{
  "train_examples": 15625,
  "hop_length": 640,
  "input": "log_mel",
  "activation": "silu",
  "stem": "deep",
  "widths": [160, 240, 352],
  "adamw_lr_other_params": 0.0025,
  "ema_decay": 0.99,
  "epochs": 91.8,
  "lr_schedule": "cosine",
  "weight_decay": 0.02
}
Rows from block 5 of a small sound classifier, named by matrix and row number. Rows with one number belong to one channel. Each number is 500 + 40 x the weight over its row's rms, rounded and kept within 0 to 999. All counts start at 0. Numbers have three digits each.
Before each channel's rows are labels from the 100 clips, of 14976, where the channel reaches its highest value: "responds to" is what is common among them. Only what is clearly more common there than usual is listed. The data: read English sentences (LibriTTS-R). In brackets: how many of the 100.
# convs1: first pointwise conv (model.blocks.5.convs.1.weight, 240x240x1x1), inputs 0-47
# convs3: second pointwise conv (model.blocks.5.convs.3.weight, 240x240x1x1, transposed), outputs 0-47

responds to: voice: male (90)
convs1.108:500500500500500512628505490500500504507498500500500500497500500500500500500500500500500500500500500500500500500500500500500500500448500500500500
convs3.108:521499521519519515515520516520520521498520520517520515516519519521494499521521521520520521499499499499499499500499499500500505500499499500499501

responds to: voice: male (96)
convs1.147:500500500500500501500501496500500498502500500500500500498500500500501500500500500500500500500500500500500500500500500500500500500500500500500500
convs3.147:498486498498498462497499514498498497559518498497499504537498497498504084498497498499498498496468459488477467467475471490466490464480469493470436

responds to: voice: female (97)
convs1.39:500500500501500493500508500500500490500505500500500500491500498500499501500500500500500500502500500500500500500500500500500500500493500500500510
convs3.39:503468502503507508499498504503502495810495502504502500487495496502500547503499502503502503497499499498499499498498499495499498499499498496499498

responds to: voice: female (100)
convs1.38:500500500500500535520505522500500488500508500500500500503500500500500497500500500500500500499500500500500500500500500500500500500537500500500506
convs3.38:513498513514515513517510502513513511528500514515513501501512511513499505513513513513513513500500500499500500500500499499499500500499500499500498

responds to: voice: female (96)
convs1.197:500500500497500506500500504500500500501499500500500500501500499500500500500500500500500500500500500500500500500500500500500500500497500500500507
convs3.197:504521504499505522498503509504504503482511506501504533453508502505500518504503504504504505584564563559592569540575543509557461558556569520572507

responds to: voice: male (99)
convs1.236:499500500499501501729496495500500521502499500500500500496500500500499500500500500500500500496500500500500500500500500500500501500496500500500517
convs3.236:518504518514516505504515529517518522505528517515518531506518520518510481518520518518518518503500501501500500501500501507501508501501500505501502

responds to: voice: female (97)
convs1.42:500500500502500491501507498500500494499501500500500500487500499500498501500500500500500500503500500500500500500500500500500500500472500500500508
convs3.42:494501494492490449497499454493493483471510490494493502522485469493494709493492494494493494529533534525525532537533526527534674537522533522531504

responds to: voice: male (93)
convs1.150:500500500500500533437502521500500501500493500500500500492500500500500500500500500500500500499500500500500500500500500500500500500492500500500500
convs3.150:499523499499500492498498500499499500486499499499499515492499500499497517499499499499499499499499499499499499498499498500499499499498499501499499

responds to: voice: female (96)
convs1.145:500500500503501418496503507500500493502514500500500501501500500500500500500500500500500500501500500500500500500500500500500500500468500500500494
convs3.145:496546496495493442490491489496496502519498496494496538422496497496502508496495496495496496504498494498499497496497499499498492498500498505497505