A small sound classifier, trained from scratch: 1.85M parameters, depths [2, 4, 4].
Rows from block 5 of a small sound classifier, named by matrix and row number. Rows with one number belong to one channel. Each number is 200 + 30 x the weight over its row's rms, rounded and kept within 0 to 999. All counts start at 0.
After each channel's rows are labels from the 100 clips, of 14976, where the channel reaches its highest value: "strongest on" is what is common among them; "band" is the frequency band that holds the peak. Only what is clearly more common there than usual is listed. The data: read English sentences (LibriTTS-R). In brackets: how many of the 100.
# convs1: first pointwise conv (model.blocks.5.convs.1.weight, 240x240x1x1), inputs 0-47
# convs3: second pointwise conv (model.blocks.5.convs.3.weight, 240x240x1x1, transposed), outputs 0-47

convs1.162,200,200,200,201,200,192,242,199,30,200,200,198,193,222,200,200,200,199,133,200,199,200,200,201,200,200,200,200,200,200,198,200,200,200,201,200,200,200,200,200,200,200,200,221,200,200,200,91
convs3.162,199,198,199,199,199,196,202,200,195,199,199,198,197,199,199,200,199,192,206,199,199,199,200,197,199,199,199,199,199,199,200,200,200,199,200,200,200,200,200,199,200,201,200,199,200,199,200,199
strongest on: voice: male (96)
band: 250 to 500 Hz (63); 0 to 250 Hz (33)

convs1.51,200,200,200,200,200,192,201,204,197,200,200,192,200,201,200,200,200,199,195,200,199,200,197,200,200,200,200,200,200,200,207,200,200,200,200,200,200,200,200,200,200,200,200,188,200,200,200,183
convs3.51,199,159,199,201,198,202,198,200,200,199,199,198,188,205,201,202,199,198,236,198,199,199,200,174,199,199,199,199,199,199,203,203,250,202,208,215,209,209,212,201,218,237,224,201,215,200,206,198
strongest on: voice: female (98)
band: 500 to 1000 Hz (47); 0 to 250 Hz (40)

convs1.164,200,200,200,189,200,165,218,202,194,200,200,200,213,215,200,201,200,194,165,201,192,200,198,215,200,200,200,200,199,200,216,200,199,200,199,200,200,200,200,200,200,202,200,194,200,200,200,184
convs3.164,200,200,200,200,200,200,200,200,200,200,200,200,200,200,200,200,200,200,200,200,200,200,200,200,200,200,200,200,200,200,200,200,200,200,200,200,200,200,200,200,200,200,200,200,200,200,200,200
strongest on: voice: male (100)
band: 0 to 250 Hz (100)

convs1.23,200,200,200,200,200,200,92,200,183,200,200,200,199,199,200,200,200,200,200,200,200,200,204,199,200,200,200,200,200,200,201,200,200,200,200,200,200,200,200,200,200,200,200,200,200,200,200,200
convs3.23,200,203,200,200,200,201,196,200,196,199,200,201,200,198,200,200,200,199,199,198,201,200,216,262,199,200,200,200,199,200,199,199,198,202,199,198,200,199,201,206,199,201,199,199,198,206,199,204
strongest on: voice: male (76)
band: 2000 to 4000 Hz (75)

convs1.194,200,200,200,200,200,200,148,200,182,200,200,200,201,200,200,200,200,200,200,200,200,200,200,200,200,200,200,200,200,200,200,200,200,200,200,200,200,200,200,200,200,200,200,200,200,200,200,200
convs3.194,200,200,200,200,200,200,200,200,200,200,200,200,200,200,200,200,200,200,200,200,200,200,265,200,200,200,200,200,200,200,200,200,200,200,200,200,200,200,200,200,200,200,200,200,200,200,200,200
strongest on: voice: male (95)
band: 2000 to 4000 Hz (93)

convs1.127,200,200,200,200,200,190,206,199,192,200,200,202,200,197,200,200,200,200,200,200,200,200,197,202,200,200,200,200,200,200,200,200,200,200,200,200,200,200,200,200,200,200,200,199,200,200,200,199
convs3.127,207,197,207,215,207,170,242,202,194,207,207,204,130,204,209,209,207,203,235,206,208,207,199,112,207,206,207,207,207,207,209,202,199,206,201,201,202,202,203,217,201,248,200,204,201,210,202,246
strongest on: voice: female (80)
band: 500 to 1000 Hz (69)

convs1.35,200,200,200,200,200,221,192,143,203,200,200,196,203,0,200,200,200,199,217,200,200,200,200,199,200,200,200,200,200,200,104,200,200,200,200,200,200,200,200,200,200,199,200,191,200,200,200,115
convs3.35,199,201,199,200,199,213,199,204,200,199,199,198,203,199,199,199,199,197,257,199,199,199,200,201,199,199,199,199,199,199,202,202,203,202,202,202,203,202,203,201,203,204,203,203,202,201,202,202
strongest on: voice: female (100)
band: 500 to 1000 Hz (51); 250 to 500 Hz (47)

convs1.116,200,200,200,200,200,193,200,194,195,200,200,198,127,205,200,200,200,200,211,200,200,200,200,200,200,200,200,200,200,200,202,200,200,200,200,200,200,200,200,200,200,200,200,198,200,200,200,235
convs3.116,186,184,186,183,184,197,191,166,180,186,186,182,158,179,186,180,186,190,194,184,184,186,195,201,186,186,186,187,185,185,201,197,196,195,196,196,194,196,194,192,195,131,195,198,195,191,197,197
strongest on: voice: male (97)
band: 0 to 250 Hz (99)

convs1.133,201,200,200,203,200,267,197,198,198,200,200,209,192,213,200,200,200,197,173,200,199,200,200,200,200,200,200,200,200,200,210,200,200,200,201,200,200,200,200,200,200,200,200,237,200,200,200,0
convs3.133,197,187,197,201,204,258,197,202,195,197,197,195,202,205,197,199,197,191,187,195,197,197,200,151,197,197,197,197,197,197,207,207,210,205,206,207,207,206,208,203,206,213,206,206,207,203,207,207
strongest on: voice: female (91)
band: 250 to 500 Hz (68)

convs1.118,200,200,200,200,200,202,201,200,191,200,200,203,199,200,200,200,200,200,203,200,200,200,200,200,200,200,200,200,200,200,201,200,200,200,200,200,200,200,200,200,200,200,200,176,200,200,200,200
convs3.118,206,201,206,206,205,202,205,204,205,206,206,204,201,204,206,206,206,201,200,205,205,206,156,199,206,205,206,206,206,206,200,200,200,200,200,200,200,200,200,198,200,200,200,200,200,198,200,200
strongest on: voice: female (96)
band: 0 to 250 Hz (100)

convs1.142,200,200,200,199,200,201,201,198,201,200,200,200,205,239,200,201,200,201,204,200,201,200,200,199,200,200,200,200,199,200,193,200,200,200,200,200,200,200,200,200,200,199,200,196,200,200,200,198
convs3.142,202,201,202,201,210,225,200,181,197,201,202,202,227,200,201,200,202,238,214,201,201,202,199,240,202,202,202,202,202,202,198,195,194,193,196,194,194,195,192,190,193,130,193,195,194,191,195,204
strongest on: voice: female (99)
band: 0 to 250 Hz (96)

convs1.97,200,200,200,201,200,186,201,200,201,200,200,194,198,209,200,200,200,202,236,200,200,200,200,199,200,200,200,200,200,200,254,200,200,200,200,200,200,200,200,200,200,199,200,206,200,200,200,223
convs3.97,199,204,199,199,199,172,196,196,198,199,199,199,158,201,199,198,199,207,196,197,199,199,214,208,199,199,199,199,198,199,199,199,199,199,199,199,198,199,199,202,199,201,199,198,199,202,199,198
strongest on: voice: male (79)
band: 0 to 250 Hz (99)

convs1.12,200,200,200,200,200,198,377,201,222,200,200,200,199,200,200,200,200,200,204,200,200,200,200,200,200,200,200,200,200,200,201,200,200,200,200,200,200,200,200,200,200,200,200,206,200,200,200,199
convs3.12,200,200,200,200,200,201,200,200,201,200,200,200,202,200,200,200,200,202,200,200,200,200,256,204,200,200,200,200,200,200,200,200,201,200,200,200,200,200,200,200,200,199,200,200,200,200,200,200
strongest on: voice: male (95)
band: 250 to 500 Hz (86)