Weights of a small sound classifier: held-out accuracy 99%, trained on read English sentences (LibriTTS-R).
Rows from block 4, named by matrix and row number. Each number is 50 + 15 x the weight over its row's rms, rounded and kept within 0 to 99. All counts start at 0. After the name is the row's rms in percent of the matrix's.
# convs2: second depthwise 3x3 conv (model.blocks.4.convs.2.weight, 240x1x3x3, trained with AdamW), a 3x3 kernel
convs2.124 084:76 38 38 48 60 30 70 39 45
convs2.125 057:42 42 63 56 22 80 54 46 49
convs2.126 131:57 17 73 53 38 59 46 47 58
convs2.127 048:30 63 57 50 63 36 67 27 65
convs2.128 083:56 53 36 40 55 47 61 16 69
convs2.129 080:54 32 62 53 68 35 29 45 73
convs2.130 129:73 34 47 38 54 52 51 30 75
convs2.131 074:32 38 63 43 56 37 38 29 73
convs2.132 100:43 47 59 66 59 27 34 40 76
convs2.133 081:48 58 49 65 50 30 51 25 77
convs2.134 065:55 23 76 54 38 52 46 67 37
convs2.135 068:46 52 51 86 39 26 46 49 57
convs2.136 088:73 29 43 25 61 62 45 56 45
convs2.137 161:53 61 75 58 53 49 63 18 55
convs2.138 042:32 67 40 49 67 37 34 75 50
convs2.139 048:55 45 47 62 34 56 77 23 57
convs2.140 126:43 33 41 56 41 41 85 63 51
convs2.141 078:22 68 52 68 37 51 55 60 33
convs2.142 114:54 37 65 47 71 30 34 71 41
convs2.143 074:69 51 28 62 55 37 28 70 45
convs2.144 133:72 33 39 50 59 44 77 38 40
convs2.145 073:66 63 29 37 37 74 61 38 46
convs2.146 111:50 50 38 58 39 51 76 23 67
convs2.147 119:25 72 50 39 51 62 66 54 31
convs2.148 096:41 57 54 16 73 57 55 42 60
convs2.149 032:32 46 73 70 61 27 47 50 61
convs2.150 055:48 28 64 69 54 36 42 73 36
convs2.151 148:59 22 68 73 45 32 51 49 52
convs2.152 117:73 46 28 41 66 45 41 39 70
convs2.153 079:22 68 57 67 45 41 39 43 68
convs2.154 074:30 77 45 59 43 48 37 37 70
convs2.155 116:30 59 49 33 68 64 67 31 57
convs2.156 070:17 73 65 50 37 51 56 51 50
convs2.157 039:49 44 58 63 39 44 71 66 20
convs2.158 049:25 58 71 26 58 57 52 62 42
convs2.159 054:30 37 82 61 38 52 47 44 62
convs2.160 045:67 30 64 56 65 36 26 62 52
convs2.161 116:58 46 38 39 70 49 51 26 77
convs2.162 041:77 52 27 48 37 67 44 36 59
convs2.163 067:62 33 76 47 52 45 65 64 28
convs2.164 063:48 57 42 27 31 80 57 42 52
convs2.165 067:38 66 37 54 65 40 51 27 75
convs2.166 077:62 61 47 43 24 79 39 44 52
convs2.167 055:68 48 53 51 72 19 49 66 47
convs2.168 072:24 76 51 65 56 35 41 49 60
convs2.169 055:43 47 43 62 70 21 40 50 70
convs2.170 091:30 79 46 58 44 44 45 70 35
convs2.171 077:44 25 48 65 30 70 51 40 63
convs2.172 081:84 36 50 42 40 58 65 38 41
convs2.173 095:69 35 41 65 48 39 35 77 43
convs2.174 061:38 67 42 23 76 45 56 58 48
convs2.175 166:66 37 35 27 56 67 69 50 39
convs2.176 067:41 44 59 36 52 59 81 54 26
convs2.177 047:41 41 55 55 32 76 70 57 31
convs2.178 218:43 10 48 41 64 57 57 57 51
convs2.179 080:55 30 61 78 28 57 39 48 54
convs2.180 108:47 78 28 68 39 45 35 52 57
convs2.181 064:51 43 53 30 75 41 27 53 68
convs2.182 123:49 73 31 51 27 72 55 40 52
convs2.183 088:62 29 65 33 53 65 32 45 70
convs2.184 120:30 61 77 39 54 69 42 63 55
convs2.185 094:38 85 29 61 45 41 53 49 52
convs2.186 142:70 22 39 36 67 53 63 43 46
convs2.187 079:36 56 48 24 54 68 60 69 32
convs2.188 076:53 59 52 14 56 63 67 39 45
convs2.189 134:78 44 22 56 40 58 43 63 46
convs2.190 116:50 58 47 28 42 80 67 44 35
convs2.191 096:60 48 38 30 65 59 23 63 62
convs2.192 081:32 61 61 21 72 50 54 40 56
convs2.193 126:57 35 32 44 67 37 76 44 65
convs2.194 059:45 65 38 42 47 53 46 36 87
convs2.195 097:72 37 48 41 33 70 55 31 65
convs2.196 096:40 51 55 55 68 38 45 22 75
convs2.197 168:47 67 60 77 60 24 59 58 51
convs2.198 054:36 69 68 59 57 25 56 33 44
convs2.199 109:30 49 69 43 64 47 74 44 30
convs2.200 092:19 57 69 44 52 51 44 42 73
convs2.201 097:46 81 32 54 39 51 34 47 68
convs2.202 047:46 74 30 53 49 53 74 32 38
convs2.203 181:53 44 21 66 40 40 35 72 51
convs2.204 070:70 37 54 74 32 38 46 35 63
convs2.205 090:67 17 64 41 62 45 56 45 63
convs2.206 125:55 57 28 60 41 59 40 77 31
convs2.207 091:37 45 74 37 49 58 42 33 76
convs2.208 075:62 41 37 64 24 69 35 57 63
convs2.209 054:53 58 31 68 48 40 42 30 77
convs2.210 200:50 53 54 59 52 49 71 77 77
convs2.211 154:48 34 67 64 59 30 52 68 29
convs2.212 114:37 59 47 59 29 62 79 46 35
convs2.213 088:50 39 53 37 71 49 77 27 51
convs2.214 069:65 35 57 54 44 43 26 45 79
convs2.215 115:29 54 65 54 30 65 64 29 59
convs2.216 068:20 66 65 49 37 46 39 41 65
convs2.217 124:37 69 41 47 51 55 81 40 33
convs2.218 097:31 79 36 48 51 51 34 49 69
convs2.219 082:48 65 42 23 66 56 69 32 48
convs2.220 161:41 30 17 49 45 64 61 41 57
convs2.221 085:76 41 35 35 43 73 62 43 44
convs2.222 056:30 57 57 62 23 68 58 34 53
convs2.223 063:64 56 29 42 45 66 31 74 44
convs2.224 078:68 36 41 36 75 35 50 31 55
convs2.225 088:49 34 70 36 54 61 75 38 34
convs2.226 096:69 55 32 50 49 49 31 79 39
convs2.227 103:63 27 59 62 63 28 58 33 61
convs2.228 077:41 53 48 74 35 38 54 31 74
convs2.229 091:59 34 66 42 39 77 51 61 30
convs2.230 057:77 35 39 61 35 54 36 69 43
convs2.231 040:27 69 47 73 45 31 62 43 54
convs2.232 050:31 49 69 55 27 53 38 46 75
convs2.233 080:72 18 56 48 52 50 45 45 71
convs2.234 107:44 48 64 70 25 42 69 58 33
convs2.235 083:66 63 37 66 35 54 49 35 23